{
  "train_examples": 26041,
  "layer_scale_init": 1.0,
  "width": 160,
  "loss": "cross_entropy",
  "precondition_frequency": 25,
  "adamw_lr_other_params": 0.00071,
  "adamw_weight_decay_other_params": 0.01
}
Rows from block 3 of a small sound classifier, named by matrix and row number. Rows with one number belong to one neuron. Each number is 500 + 40 x the weight over its row's rms, rounded and kept within 0 to 999. All counts start at 0. Numbers have three digits each. After the name is the row's rms in percent of the matrix's.
After each neuron's rows are labels from the 100 clips, of 14976, where the neuron reaches its largest size: "top examples" is what is common among them. Only what is clearly more common there than usual is listed. The data: short read English sentences (LibriTTS-R).
# u: gMLP up (value half) (model.blocks.3.mixer.u.weight, 240x160), inputs 0-53
# v: gMLP up (gate half) (model.blocks.3.mixer.v.weight, 240x160), inputs 0-53
# out: gMLP down (model.blocks.3.mixer.out.weight, 160x240, transposed), outputs 0-53

u.94 093:507479508461454554544532456484496513472509553519509483482493539524494502512547530542506506550465454599491467496508476427541563482503421430482557446520498502520429
v.94 105:500424478466500491490522508490510478496579541439499518481513518509547499495489541461514586457452576427494488513527566435518519490556524480502446592461479517549462
out.94 096:543474461470465532453484522517486479493490561458493471524465475545488464473518437449564552459542495441575512546522580580461544527512481573523561517476512513522456
top examples: voice: female

u.142 088:502558496461498475548514480508527511528531556515518514451487489475492518530505488445512512459512536492496486480434562498473503515452401545480515445431469430508516
v.142 098:542564501422500533510443528506494556440546478397495476488481498563518493497521497466532469500520504521564421560499523469517490427468470490466502428452556448537501
out.142 081:499473532506475451490506538530493484489499490512553478546516517475531486466544489540510516465546557531503618496509507549497502529535476508518510515484518505503430
top examples: voice: male

u.47 083:550526467512511470551464566442402554440530415484494524479525487536540489538547414393501524535473532517534558413486473483453516430451485484544541465536463461498501
v.47 090:505508584468501486536463492479520571560504528529477506553397564529494450501457516487517521509457543480451533501527434469513598501552525475486473528455536446588510
out.47 097:533443519465572533501436443502558458504412515480471437488480505618545527407496535511501516503577508528531437531484576479524430529509456529459493489502525542557537
top examples: voice: female

u.234 105:564440513439513521428502524549525501547457441548488497565479515493507529509480484418501470522405501487539489487495537528466407485534532468480478466631533514503456
v.234 109:492514500462555489467509481500507453407413486495477455517453522509521475545468485509475555479573477490526450549503488457537505424518446578500589539453541492447464
out.234 103:481559476503542504491476409497443419463543542524501471479528477533431445524483526550487479423497538511520525448546534421503441484549434489595519472434484485475426
top examples: voice: female

u.60 103:514520511482545500497486488480444452585569523481510487459458462397513465452565528489544488471502508525573489443585463481459527492495539460548542488462398499499528
v.60 109:499499522471480541482444498536500513555533418492477480452547511566453455470455470504482496542437593490529460519511466508474521478547516512520501529534578465546487
out.60 086:493537522518478521484497514547547496531495472522499476445510411529454488465411517582565525521473514476575508526531525511495499496436537546454436522501549498517479
top examples: voice: male

u.64 089:539540472479502538507493561575535504424523529472386465459524511491559468470501519490483557541515516539515523511600484481476516501452491589452532544459521530546546
v.64 094:568543508522463455490448484521463479438466439521538497479421568475437410506525573493475502474519465489528517554560398461490488538478495462501532568499469480511470
out.64 100:447447510494506521496516364450506461467369458486507558449542538472554506495501487528505520443464525481493476457487531556482517504563440509505470485488503499525577
top examples: voice: female

u.182 109:505481504538505544481522492564559540487550541543487526566501504432473450472507601547493507495534473583517497480519486479440473495483479525509505504608566504554485
v.182 103:419446486469457534516503584469493539486497433537506555485467463443454524486563495540533462446521415522540567519481483575503519539507477518490541548537516528491463
out.182 103:448451511502504569461460498533515505464520474527513473538519545525543557456509546488542483505469514551498514597415485481439449507509503539551602546443495459518525
top examples: voice: male

u.164 099:571466487486472515486454450541415508521518527464519536548460523508472477521532461558524528520577459482507457489482431451445499519446541440423520464479474448477423
v.164 089:547455508495519540566423522516470506435505474502442502496484543488514444515500460539526556534551478520480510473541526495461519469485480416550521509524416457609492
out.164 106:487514536453506541474562489512632463560523495496493507481475454508457579492521574424455464525474507547468528539478476499520500447485558462486489525578473554530474
top examples: voice: male

u.189 101:492436586469512501502498489431583519465459467522492445448490510525550485516493552534440494526466532528530490496509592506562509531597455436496397550526464466563480
v.189 105:463470531507534418539496483541540481609420493550530477501444433468565425537490531537496477506535482454516485613499465468498483512584469527494554551481475505558414
out.189 110:478496546445516448539386458526497514481507466442591518545542473561484477558410521526463497456514498388510504486477437548488518503518506512435531534541496488566504
top examples: voice: female

u.27 103:460526470540484515530529587476565525438400480456514507470485526470497519561471505496606517487557527498551532460519487490452471483490432596463427438555423517569471
v.27 091:524443475528391517459516501472487564527468482507466501546579546506568488510477520492507467516475543430572489369499459506425556497510502494571438531514479449494543
out.27 103:406487450541479500421446532517480436486525503449517517396566533479453583500484542458433472547487488482478452521445475469528525530456449518487551481485531487424536
top examples: voice: female

u.232 089:515485483438483489483534461505529535507543452490417474462435508526411505426447512511503518507443467496478490552531549543488510483526564385485511492486491469545475
v.232 099:486413474446525459459462572484499465453560496525482544546484513513473416479497550384416526521533483512465483527547475452567570564542523552466553501526489479551541
out.232 105:489416554592466499566552441504523458481526456434500542505530505496572490516499497499469536440491542503493550469491410495536511518505425530504475444510506509509464
top examples: voice: female

u.186 100:554488420497477532506567482556476554551522501466508488554505506510508534475491489464455480484501523505544522463458481456518449517410511467513494530416541565464507
v.186 090:575481512469577470524536470425485529534454470520517498488520487590529518510489510489504604459550406458492448428557481495518445518539496454493473492489510514475518
out.186 109:544463534507477536520501486478458434456515544562486528492509510548501433485471475530484533458462487515510445495573537468484511507535508535610549401533492511443505
top examples: voice: female

u.222 093:477490520526435490443535531508477530538514521452508440454479490524501480576460559499420486496546565515437490456478460525472460467485443445499451523523538483506453
v.222 086:531584447517520560555509441497480480426459472467492496508539490518554562495537527515535472476419459511474563481504582553544561459459467495498420437525463528534569
out.222 081:550580516542468516423461493524470506529557503545498562475459495495528462476460520471545532484455519481587476513541462508517500501505507476433427511470527469471428
top examples: voice: female

u.91 104:580474531547542431399463552500453474491453462557509523454522477572553561519565511441564519451491509491520461496445491420508443437454554460544465499516502413457481
v.91 087:517457535503500456426525547452569533447484495558481461548507530501540509530584547428480499490539542444554436486575530453530459409530480479431529524472578396579477
out.91 112:504501525581490517517558542463481492595519508522584517503499555490530429473442463535440475501519479572529516484559505512551531578449527455491487517484513540531537
top examples: voice: male

u.194 111:517515452530527510524443537474437454456519538470492481492528485491509493454505489486507519522503468537498526519512471558507547551570489587507478547484463479463508
v.194 117:508517521488499560546518491421459506447546476560524516588510591494521503472565562513450458441567509516488505535515499502543498472538457534434471517535472434465610
out.194 080:536430480429499509470525448439513475493463494449514476480531473544538525487574524534544502466529468490513544495569583496455542528507521481512516468494526516437517
top examples: voice: female

u.211 098:435519541483547470512482521518528529475475485479558572542471453519545493464529429457515517509542473512550461473451447530448506479476549462474482507466534529467581
v.211 097:492495515466583475496467557499578576506514467525529510542490554535492417583435506544452530492479504492491485451503568451488529537503416539499497446545526518515493
out.211 105:492457525517508504436544457484455462507548503512490425495590467493527451489513487550550438478527459431533518482457564524480451476496558569514525547515462467487487
top examples: the word "was"

u.171 106:524460481495509560535493539572502595484510460543483499465497515499479601546507504477586494493431520334478516529541527471502477472509472544436472510449517468533514
v.171 093:501539540451602523467499543525556511471450503538485558460519552490550525524530465466482552498403525471505489519479546491570489463488537483543472539471518423471521
out.171 103:527469486497541498469534595481434525550568586455528440465520499432497476537529558485496534545525509565428452490427457470538465526469497460504478501499496523462575
top examples: voice: female

u.36 098:495521436459485553474483535529536505493463474527429515536485516502496502488569532481533532517544476627584465543514562506475427494437459461481511470489502466502451
v.36 091:477515520492443478546467550529478580488459474516522554487488545515561438534464488501484544515539486467483553418454521448483535495515446436515469477499587452514530
out.36 099:513434502569473484485565445487487437482489522508575523486517505486513538551475560516537530533524563437561485515485444442503486453500474579563558565492460444482571
top examples: voice: female

u.14 106:479460490493559483456497468561428426453519538534472461511462459481422508560555562518494458506445572544464505470468493535484506467533508485506453473492520474408557
v.14 111:487434497510458503493510479539452524468473484512526492522488524496418505451474545438454537477534501567447466476490446491523609560600479465545560516505512445501400
out.14 112:524487470509519550522434539539453518516490520514531523458468426532483504537451512507506514525501392437546548474479457436464448538420509466549516515556504472485481
top examples: voice: female

u.190 097:470497465444517560536455466531533534466469510487530501497541472458490469518516462542521557446564459537488487565475444457453517564511497464412423484441514546568518
v.190 100:462492447568536449485482521508475542500476496441552477430450512572517517504482519477490594494508506508523515490529559480466410499518484564534474546390510516526551
out.190 106:462462494503479525430510505502438505543555489427553532477560475505493580506509530491450447561491502454512564498465448547453523590482471512583537584519547510483538
top examples: voice: female

u.70 091:478499500536478455507475453461449588540487497516445527542490480535473505471461556575511569481538462477475529532582455544522541493567496497500407531502568475485495
v.70 087:515493519491533515484439544552518507479521461454502475511490489581502523501539516429540542550533496551477474460521494507461484475477469462500504584519441486524517
out.70 092:488521510459564494489494480497537523473483545528537509478526516471421433600519536520471479503503582473478488558449512430504505517461616491514546420557523567558504
top examples: voice: male

u.46 096:456444509462465558515590509534612504437480477499474576437528491478524482512511488485535528470546491506524517488549504526467456532461514540489567527475477481491424
v.46 104:557460502480569474484510469473587536505489513475573481538488462503568509526484536511518515504536474478556581524564541475495480492508488471503549553411544506486505
out.46 101:465453470573533467473496520507460521471569527464572482499510469485467473489528474509545406478528557472465543495547501480533502437501424514468506483481532485474425
top examples: voice: male

u.113 109:538491474541530525548492526463535514495490447490436517498468487513505478446447631486456489477498493489514490500508472448622505436505488447456521443526402488491457
v.113 110:523530474412512500577508520515580493485432461561472494524487593526556442470502581492502492467542562521623448561520511521448497438532483457515498503464533440576527
out.113 118:457451579511467510500465383556478531509528563450588468495536550549483570518430482473573469540464535451492503534536506514411550502536490584565528541441474539537474
top examples: voice: female

u.29 104:535495482500445490408455492481533465543550534513492517548548533494526460488504477491509462509575523421493506475423462570398467510449484501479476523522535473461499
v.29 098:514489516488563510521555482462536483494430500478411479549523506523502544511528565451516503532496468566437462506497546481460526464495521471509504596464542553482468
out.29 089:527518566531465515469482501495531453468566538535526554463539485486500537463499571478455557540469458462513509494570577486543437502533476499517524468481458479475535
top examples: voice: female

u.181 104:496523537489510585535462428513554488489449544509478569449438463479518439483425445480496514500420432488550528520460528545469484561491503479418521501588511504537520
v.181 095:561552521424488541550505541550553561543502465540505478518463484546568486557533455475547514459457587430542584518610481407476584535468522458539525505536431515510459
out.181 107:479537525456539461451489521434490422495534498450517442539489509489427461505560517453482456540514526480463550568561401505465525407545535500496473473477515438497492
top examples: voice: male

u.26 108:460479499494551503481435561483465493505491604507431491525514584496484515470459531458490533559583513520521497513534430540540490539463450530488536508452442415488510
v.26 103:475485446519463473492451517438450468572490556555544551564530599425511513458538553579453547450542493455543535476532470515525428472536474473528532553515441539427554
out.26 096:445456473487508533490517543467506491506506512499581544503436561535400451473534542473550500501495456553568500505477441496434492564562514537531533469514548483430441
top examples: voice: male

u.81 101:451415549531492458450553454404491484542527422489453506528480514520473420487510514445437498455593499551524520442526484510446506489449443582525519504467494476505478
v.81 085:535499452552480447510478500453453563541451526554505506440516539459480481508488456493442547531505476472534536478467485576555459480470470491497559475497451473611489
out.81 095:555420435488535556483494445543525504522480425511477493473553473447518554542463435518518487485498517453545484578494546482564472549463460453524518524496537498500495
top examples: voice: male

u.136 093:515456462581474511433496513569493533564481504548463449438497583489527553560461518449527543561400506480556485481519499539417453460523487480582475506477545492479483
v.136 103:509554471521538494518504487462605561481490541448508496460475531481571556504598548541498515487432501595401537472523473560559557486543552478516463529498474506502510
out.136 096:564585552449476491478488544505528480591488538522524553543502507495510482453506523453564550460502518502534505471533509462579494489476541499450540435470535469484516
top examples: voice: female

u.107 100:536484509461495497474476516456489484530500499498505488519469511533474416557471539536488430517488472531516519554500485613460488478478638393493490498488508514541530
v.107 103:475489529461576353556475480462490541477411512544543521496570524530486409552422503434441453516533467447483471511602463454546575506471491487545561486527478518538459
out.107 104:417487519528467533517540464508421495557455575476520495540501514449507504450513534406519504532484532509468505498519529503526480520529478554526492436415476545508484
top examples: voice: female; the word "and"

u.88 108:462484510513422552462565517510453484509501527550417494494480503562489549483506501464513506454440528490474425500535469426476410454483479512476516601480490472509474
v.88 099:438516512490519500507423499469474571457496550447455489499509521484520531477484490508541514491439475535508529445492535484494530509501510502469580519465474481436440
out.88 076:545555521502459510535527524442515456516570546531519499551470508481441552551452472497488589533465459424465473506516486547436456467412446529510566507492520457516480
top examples: voice: female

u.13 103:452445513471517538488543527473518482509480469592545391450481481571531518567556491481545476525476510461451461494516493544555514505435453489499435535568543536533558
v.13 109:482431580510435407550479502436511546498414523509590453484499465557429465507491493435468468447496447479490464494535533491450491462568374449511555519463525525509432
out.13 105:510527502501508453432532508516554456470461460531548516517532522552499501568503496501462533583477438377440465479467484543497487519451424460451532454501508450511477
top examples: voice: female

u.59 104:474438440505570510526457509492533576477456492496478493485511475502528517492489513504505489510505560569516445553394497464547491494476396490542518455494522451577483
v.59 103:491494461501505429491504536495470509472453471541462466520492541569493413442486508453471505524558454461483494483596469499496459567523498492570561506575521498493503
out.59 108:504465515538477445507486553470474508472477491505530562461491540488439502511480521503504527515481445438437561575531527545491546548565461472509484519432568487527537
top examples: voice: female

u.139 100:451515478488536543564502477501543489527482537574442494419496534493529472530474520558483458457450457474544507464530431521561511509510523524486515534510496566581539
v.139 093:505500500479477541620452547573510592523504510564525487496471514488585473461565489486484524499502518517527486461511465463468540477473499542448464503538479516527485
out.139 098:525492443536586513474563505588499520449542457477484469565432488490435583500437500479464472564468501531484546525551431595475510604529513441526487550498565528489565
top examples: voice: male

u.229 089:506489508505452489465473530517522533567497532493438449511494475485555477458503521491575540507462467446488478453535488522470460566460503495609513494500552540530457
v.229 096:541522481510467517495485495553460562524588422476423499457545519445493511547529411431461451522468512449537422435566441532470480492466473469517536463562510500499515
out.229 084:498440474599574508543530531496502554480389470492559542582500506500515593504526517517430391486461536489493524518471503576520588505568470504604491557464530484517499
top examples: voice: male

u.31 100:549486492548452487518526555459548550445443455463478509433368580525487561465503551461522533495499507476549446486487448545530483472478454529488517388482481482444452
v.31 097:488449528437543491529449545541566564509531453510470476512485550516458516535510517494532580496554550539548435499513526465487444509485544432476534532500461454579569
out.31 106:415477553519530458485471516466452512523550535495545534464589474505507479523492461463458513523532434544503546510531572446520457511567507518523435417584481482510468
top examples: voice: female

u.56 101:462545440501497547501505510524476549535475558524525573508487545529568471560499490483489466469446522521464523486481493493493532551520433549517495538489522466489451
v.56 097:503392433473485445480586521463518533529496506495507472489475511564563499572456509508478527533565485474511483564445504445455516532499507456485597527438443479532528
out.56 107:499485520469533467530464501508543464517528493528551537482550546436475543507506492488490479494548528525487464509482517527551456502594639468464507462518537521515469
top examples: voice: female

u.233 102:556491511458517466488539517517544463491458542525464437576509479427508417492471525508440441504595474473392489534511479491494523518498464539458458486517538546521548
v.233 102:496450488479504573470547446498460506474504459495524497462503407471583533553572482438512461529476480517503526549496518487466465524525526564491544544538495555455453
out.233 080:467501511514500445438443478514571551511458539486471557535448562511459459535520504532549574514509517502474496521497524567446486491518497520519515563462446451501489
top examples: voice: female

u.133 099:506418479466497471448443491418458550477474532554450486511496521521577542535510529460573501504502456552508458539526485484544415497470442465551509425485534518483460
v.133 103:568439512486531510455497550472543605483471466447511430547497539462472451494537500531548529547460581459437472419492522498415402533546508494586558413525512479522528
out.133 103:533539439548549483533516539495519412535505573497499489498540541493371449498468523456460561521508537521468507523511489471473554459457534543520510531531490527460508
top examples: voice: female

u.80 099:542445572506450531496494490442470506478511499516491494527480481540575495452540549458564542533509521416487515512440530430531472502450538461450437493568550465484488
v.80 109:509463524575482447511539534427525565527465493501480485442474489432517504469483437510467503522542480517490490518466568498483452397530538497463494558484531515569513
out.80 105:533542529566419476492497579547503447590493494536532562458508491468526515518488511471505480473472471535429589502499477542482553487481484537483439531477523541466464
top examples: voice: male

u.143 106:444440539477549448465525477474552517460440523561496428494486483443488476473436496445441474450531510472479496488432498504469578514492491506486428488493443535502491
v.143 094:532453521512493554505527458502474549524538403475492476531510524491605492521498452481500494564485505586437547510460562496530501467497508478513475529497537530477502
out.143 089:427483574469507497412530532420508543562509483493544524533466482517393463504441494457483549436454535432542525510568540539487521546518534544481516479503450428527455
top examples: voice: female

u.153 091:488517564482493463583486463494482477529512503582507511400532505493474531514544465476481532497513542467508477498469545489490514480485403554469578452413468483479509
v.153 093:557547562539546505535402581519470481463475453482478559422473521515469496514516418498478486562478578512529442502471533496531554464510483458490489470447495463496445
out.153 083:516531525505502510485512516507533476452538459502489506545537511459486470495542531523526505459530519504473557466464485542428462512545470484501538524478494505530410
top examples: voice: male

u.193 107:571539532458497467563517520487477478498455490585495452437450498561490516596513441511470556572502493443500492483516502545548511436474545454508520474553510515545439
v.193 111:559422550543508530537488464505540499556556546556499493492523561549493499454501570498467540479561485500499514501481532519438500457554494474497525497484454507487457
out.193 088:497482460513538548559475488557570466484482516510453494500427437432519487509525451510513475548553509593481481468499535482512498478500522500491535516479541490478523
top examples: voice: male

u.8 096:535527475509486522429441455533473422486531507522439507555490523516498499538460457553470543386505455535478504448543440482493486491461594533475493508549504451506511
v.8 105:549454534491557441554404494591537493485482518581458534465490533563486480506538487452512458454493494541519497556567434418459533471553447447534508495473436524505484
out.8 104:431504514532442395507499502490489486481494444480437488482525458489483531450528514493509466487484510546463490520466444499530450499437555432525470478493551499416557
top examples: voice: male

u.114 104:433500458487473475502512510473459457465432478478523475495511515531477490438481479453514523493463517431552526506539574497508507455521555540567476442506505471484483
v.114 103:542539565513492489487497557477582483445486492516502529536494474444479481455501543520462465532512487473491551545452470586551514460417519470461472492589545503523482
out.114 078:470498500547475455505544506554515554474493524433576490484525525515491549538551520490499513478507478519548548469517502462504593493468485511501492500600524475497491
top examples: voice: male

u.185 112:482419522497500523511490523442417521534479443501484491501514485513441519432478533540517497453507464551530482490474505460534423486477489468445474565540505484513460
v.185 094:491498518499495511492439485459469560504460484501533476526512487552461488401540422567493500463559525547540475496565503508500503415511601469541528505548438452578535
out.185 111:564522483521500555490498509529455463552483527515548538491486442525469547609520496399513503484496484489492611484530461488520525484514524507512484431426480515487458
top examples: voice: female

u.124 093:522490505424443465542523528461437490536477422491472440426398481515499520486500490483458446488531474458518497505556544509521514519480468446503439557526474527481584
v.124 093:514422499523509538545518597462539455489440492537462478512462561568548487514474456485511519523575406497513517487566519516509469490495481534519539498525516579531455
out.124 102:544452487481529470503528453485493521529564578522484523521515457534487489523478527514483457592510491561469489460504491530504420512466591527549473429390522446550528
top examples: voice: female

u.18 091:491509459476432418538493459450478523431461515512477440442477510492476568506495468456602533509524475500500550455452502562514447431457451490501494524568470535485514
v.18 099:520525476486517412474471491403521508463482481548485549554498548507528453509520514404408516552549539499531466553491542450537458469551535543500549498528484502473494
out.18 098:545444539540545509442460469462415475477546600468499487546547519482514498522537509493497526428536520501475496489534514483446477523515468497486504456486479484500533
top examples: voice: female

u.20 104:458497431477447493582563373487556540493475469465474565413548543519483572537437506560468489512503482534513474520509543472503514486534488458510532515481431511506500
v.20 108:555473523466487476558462519451558530564428485482528486541442519503589485503502508474513523444523554476606498505538571455515529565522439462506505477428504450544493
out.20 105:528468483498539506478527527509445529480517559478435369472515573477463523433514550496490511527509521464516469456480482512470523493473487444545519518445490494515538
top examples: voice: female