config.yaml
arch: "gmlp"
model: "sound classifier"
dataset: "short read English sentences (LibriTTS-R)"
train_examples: 26041
gain_aug_db: 6
time_shift_ms: 100
n_mels: 40
hop_length: 160
input: "log_mel"
spec_augment: true
win_length: 400
targets: ["voice"]
num_classes: 2
norm: "layernorm"
mlp_ratio: 3
layer_scale_init: 1.0
subsampling: 4
layers: 6
width: 160
label_smoothing: 0.2
loss: "cross_entropy"
residual_init: "none"
optimizer: "soap"
beta2: 0.99
learning_rate: 0.0028
beta1: 0.9
shampoo_beta: 0.99
eps: 1e-08
precondition_frequency: 25
max_precond_dim: 512
one_sided: true
adamw_lr_other_params: 0.00071
max_steps: 30500
batch_size: 128
epochs: 149.9
lr_schedule: "cosine"
final_lr_fraction: 0.1
warmup_steps: 3050
weight_decay: 0.1
adamw_weight_decay_other_params: 0.01
Rows from block 3 of a small sound classifier, named by matrix and row number. Rows with one number belong to one neuron. Each number is 128 + 32 x the weight over its row's rms, rounded and kept within 0 to 255. All counts start at 0. Numbers have three digits each.
After each neuron's rows are labels from the 100 clips, of 14976, where the neuron reaches its largest size: "loudest" is the band of the loudest frequency at the time of the peak; "strongest on" is what is common among them. Only what is clearly more common there than usual is listed. The data: short read English sentences (LibriTTS-R).
# u: gMLP up (value half) (model.blocks.3.mixer.u.weight, 240x160), inputs 0-53
# v: gMLP up (gate half) (model.blocks.3.mixer.v.weight, 240x160), inputs 0-53
# out: gMLP down (model.blocks.3.mixer.out.weight, 160x240, transposed), outputs 0-53

u.22:120191149172106096105177115176127114103149147117108073100102132157173099174121124115121107101113171133159128146147105129172108112179097137133133189116142044162117
v.22:095103111135103144087084163134137128176250119139123101107171170140131115169117141124196147137122183101144138086122103157101151160121147102184119176106159148197151
out.22:137092149085124139148132120139128133109148126068104131123051183170106198144123152132150142141119135171105080109119177135119085096097139091143115116105188142188156
loudest: 250 to 500 Hz
strongest on: voice: male

u.187:123105037113105108192110201130123162086051202113114153145110141171123141138144088124097128108165155146124170194149124172138090109079112139179145143094138071131120
v.187:088094145098171111209110189187099107135096093180142091132056154164156137168108178112159173109083103101134153141146103148133127135134104071117126105124118098093143
out.187:109133130094104121128112096150136125105195154138097108110150146108165171156178164165105187097136096109114032140146111162099120095138120102096119196092113144167123
loudest: 4000 to 8000 Hz
strongest on: voice: male

u.108:140122150081151128152173173147155154170131102111102143157108150134117095133114161170146132130112099094071121074120183180146143143094166080135132136103062159144131
v.108:137141122059166136090115134143050124106094123130136107137102138143101048144065147146108136129153160090138118099069113114099162146154117153128148073174079177131107
out.108:100128179106088142145105091165109061148128174111107156149165117175123140088125116129142148182115112134117091078106121088134129137192121168183115100080143145145125
loudest: 4000 to 8000 Hz
strongest on: voice: male

u.83:154100145130098122128139102184143130139105203133048134155146158091125136092126194193125097107170105115089114089142076134125082138107162173126142154168145132169121
v.83:141106159111150082149117111144102184184150151133211075126126152096141119109178119143158100078149096137153144154156127148130180190118125110119185148129109106073134
out.83:086113096165169171046095133223167172155127164147145109138127153094116196118106163104146133146106135142088113196117156164099070155142165075131140128103155124089095
loudest: 250 to 500 Hz
strongest on: voice: male

u.152:088119141136153156112107158135119137086184162118110155071156110080070125153096166113101176089137154187198152109133158134136199123085086205160151093041122138160159
v.152:142118072133180103122137119132078173162132118179138110163124098172149083106138114193097135118140095104165102084168134100076096080152127121126200102118139142151129
out.152:130132192133109125124115135143158136133110145133152152088173090088124180110148100114130112059145180041068148140113049126131054118191088104126106089173140136132129
loudest: 500 to 1000 Hz
strongest on: voice: male

u.239:102080122144152102064114063059144096109112149122151129108081122119178112093138133151155084136110130126117159162178115037116109140102165166136161130106117056104112
v.239:156153165123109129115150161131196105081088070101184119194126162158144124130093137184068124110164088097114167158117155171144077130095144132096146135144114123128121
out.239:081096124146141086177110138113133160166142074183183156116136151117093104144171133111131115143030120181126131105142135094123157156148101134125159114184048061104154
loudest: 500 to 1000 Hz
strongest on: voice: male

u.188:174144102176134195167106182109144177116141123141117155155149120149167136174090122144203165123070111088157152185138127164172119106110112112169149104137127175095141
v.188:080115184103129129145139127117144133096153158185091156154090156147123140134164169093132140077082082072171152163138097090141140133145101125147112152151092159163116
out.188:155105115118183059130085085098129138115148132159096107133113139094121097106134148131166100120091120161097096139112158111147087129106184110109142197131109177096206
loudest: 4000 to 8000 Hz
strongest on: voice: male

u.109:133136183138118105156174081134200150131120156167150156188120166118100104144150142134165179108123130123091116081148145167070146158176119114084145128166152093142093
v.109:090096135125118103141136137096189172140114142098217188087104170129124125111123147081131101146122139115157196065156151156116117125104092133169134194123118146110088
out.109:107179161115098127092112124156125128163133116112141062147130128171130124132145196142122074116126160113109079137087094135160121092131097201122146125120134135133096
loudest: 250 to 500 Hz
strongest on: voice: male

u.231:134152147173146174128136120164025113073135107143106178131098171090130118094149094113126126089153135140122134110147106147116085134037112174076200107096102128107151
v.231:144068093113149099101090142136160184161093130127163107121084118166098105080136101161101139122081165170120124121101142153148125064113174085124141115093202105074108
out.231:111141120069139115123149146166133086142093089077105096116103094142147130112146094191119172116091134129161084147116109109129153205145105118122172131124120051070165
loudest: 4000 to 8000 Hz
strongest on: voice: male; the word "of"

u.184:134068165126176104077132183114112096113184057119115181149111196178164100080161108149082104073205079077177107100152110166155097183137181058149172154106154125109155
v.184:148165146146085156164105125099175105101145087175109099171078176172173078176131134115150174129167112115143124101127125137121184213073123201174091135147119160140076
out.184:145118120181154169099114101124127127162172156108074133125140073083166150129127135112121120220101090143118126131133096118094146077151074106124151081081166138161128
loudest: 4000 to 8000 Hz
strongest on: voice: male

u.214:135124166120155079171189098108112108182167155124148111103108158093120193128150087073093171085141169127134115109076153155101126067076043151069137114098113122177133
v.214:103118087080139141131071193165171168117117122091113134140078128139142135122138143173195121142158098133186110129160157109126108077137065129083192078150141115139168
out.214:132126116150127161105114140111127091117097090132140178113171106118129132134184113146163160079176106096114159099115101135085138169146074135140146129095118151109090
loudest: 500 to 1000 Hz
strongest on: voice: male

u.96:107160154078130131102140166100119194098110116201087155076173207154136179122149123124112142127113090066148148164057125128150197097090118079126124157108147126162056
v.96:127083156051166088152177169097127089151101165164117132103122177216152114146116139071099127099133182098178155230154099146131200164115162132117141116142172077132107
out.96:197127112099153129125098080084114139112123111161126129096115137124126081167133155123148137141120164099044108125087081134151154181128153140073083154120135139139113
loudest: 250 to 500 Hz
strongest on: voice: male

u.10:148154158172174131132146124138116147123139092094106141134135132178128088155204110113152151150131121118147147075155095129137123184104134145107086143112128114129195
v.10:114091164099185064193086167066172127185106130179170091163085105169120089162116113109126093117181143119137144143156141089142145190163145106100177145110146092167105
out.10:147174122125078120126090076142102069109131153106112109107107156100112171045108058163121059187121053104093084173090134133117112150175120132165134132109189152138130
loudest: 4000 to 8000 Hz
strongest on: voice: male

u.206:150114094097119136150088108166059092145128115133163115138086120104116076114161102150130168115144125170110099070153095154122135102132177160159114096119134091127101
v.206:174096153120139102101050139180146197198200113136195082113138112141134140169121112063146128108082136129148110172144144150163179134121104092121190067112141062097143
out.206:113092158116071105080168177112148191177156179148087207153195154118144124130133153151129121160155135157119181130127125130119126177174146125132083123127130155088121
loudest: 4000 to 8000 Hz
strongest on: voice: male

u.230:114107118143110107078094162112143118117152124121111164166197037090124118100113133190108125137141093124097161117112126155201115085117147107136120154085154103112104
v.230:129195116190124111093107098130110157078127129118158127185118158164081154129117111052131104160123109116199106146142164125114140114146101117169142065138118114146107
out.230:140127202112066090127159127156120174135113116140122112088158163167092221118145159135155099118110167145135129147154116137095117105088115143133108099132180090100106
loudest: 250 to 500 Hz
strongest on: voice: male

u.106:176142145149153132195139171145086137166130116180094134130167092187134151147179178129128173087105102124150151096110121097066191166089160190147115134125140127112152
v.106:165124170123157080107112153145140227187081099132118099143138172137123084088098140110117158157157148181145077153123140139121104114107158144118159147108136107181124
out.106:158126098095165174136091104128097092113163146181099136155131143084077132104097153129111148147087170085105147163100087172137114136126201089110113106095105174086155
loudest: 2000 to 4000 Hz
strongest on: voice: male

u.41:160117135107107095153167112151122132157132091111186199127103141137194114069174118184091176087145153122156067113098137158127141090132167149154102117101132082098104
v.41:081171106078165096150188131117150144145107153115150144131187166143137109091111252132147096129170133092143104137159078102080149093149151130173116091166147110155125
out.41:140099136091079110099097096148104130185148137164047121132114126084096156126083143102183142122081124152132123137084165131125113136164104107153095129131133109087163
loudest: 4000 to 8000 Hz
strongest on: voice: male

u.116:160159039119205193089127144180106176130129153149190132095146188171144112139174162103177117139081127112138156105156190130059108130105133102163121098110187089081173
v.116:054145108064129113119086125100149114143127150175131137129106126165178138137143141157120149190145136167113132095126081108137166130153127124116161156164141096136102
out.116:120155114137192105146140163134118148146083108161089109109150141083115121143092139142138161161158189147114086167093123152189058100155099142154183158198139133143117
loudest: 500 to 1000 Hz
strongest on: voice: male

u.61:140139187150126183127073151117163102106186096108132132133069144161140160113148137131105135125126089112255134129165111134139149138084126147120094113123163120083127
v.61:150142180083198047138134147089148129124092163163139145118113142134107140112143176102127122150169121130171144115169132094168130114141134106132183102163177056085154
out.61:115093140133117152164146138133192079160155154126098151127152142035086092075064122108145068138118132165124082159125101146105130147103154142191135128171166117117192
loudest: 4000 to 8000 Hz
strongest on: voice: male

u.66:175106117075155134175108082097114114141144085139174103146123091044069120144157155160119158116167104074100134131163070116129121196103168097127160095126165122123130
v.66:150072171118119076189184145069118123182109155146090108175110165185159102129160150120165171029152130140104108176160156125106139124185134126148141141091181105173097
out.66:093138153178118150050151066098154148172170142124108138137144144116136142125121143075078083189085111175106128144118116116152162051190055112158121125152086159124148
loudest: 2000 to 4000 Hz
strongest on: voice: male

u.100:123137156066121127171105113117202120156162088096074136116140138153129111144190145133147166062126116142114090140092114125116123084092120244142090098173093106114086
v.100:105149083111078049124129157158120086134137162148180058130082132152086122128154103141128124092172129123147203147167132166168109105117136112139125170106141166103134
out.100:102117067123080139126102091131112177160108080115164158158152165190082163182081120120143091094166118138109151184212128124089206177144068149169183146103155146105095
loudest: 250 to 500 Hz
strongest on: voice: male

u.34:145175092131147107134118105156094077131136148162121143123150185191166185132140173095117127123120083119154125119086130152093121055134083119123120180129145100115067
v.34:124197086142173106076116179119121067110118123098142132057100200156161132117096166171089164150167074134174166229171125141173133074170081082173108148091147120092096
out.34:145079111079158141102057092096101118201114167122138167117121093191138118165084110193151150119151164094086125124100130114173120110093165104120144134133118104151129
loudest: 500 to 1000 Hz
strongest on: voice: male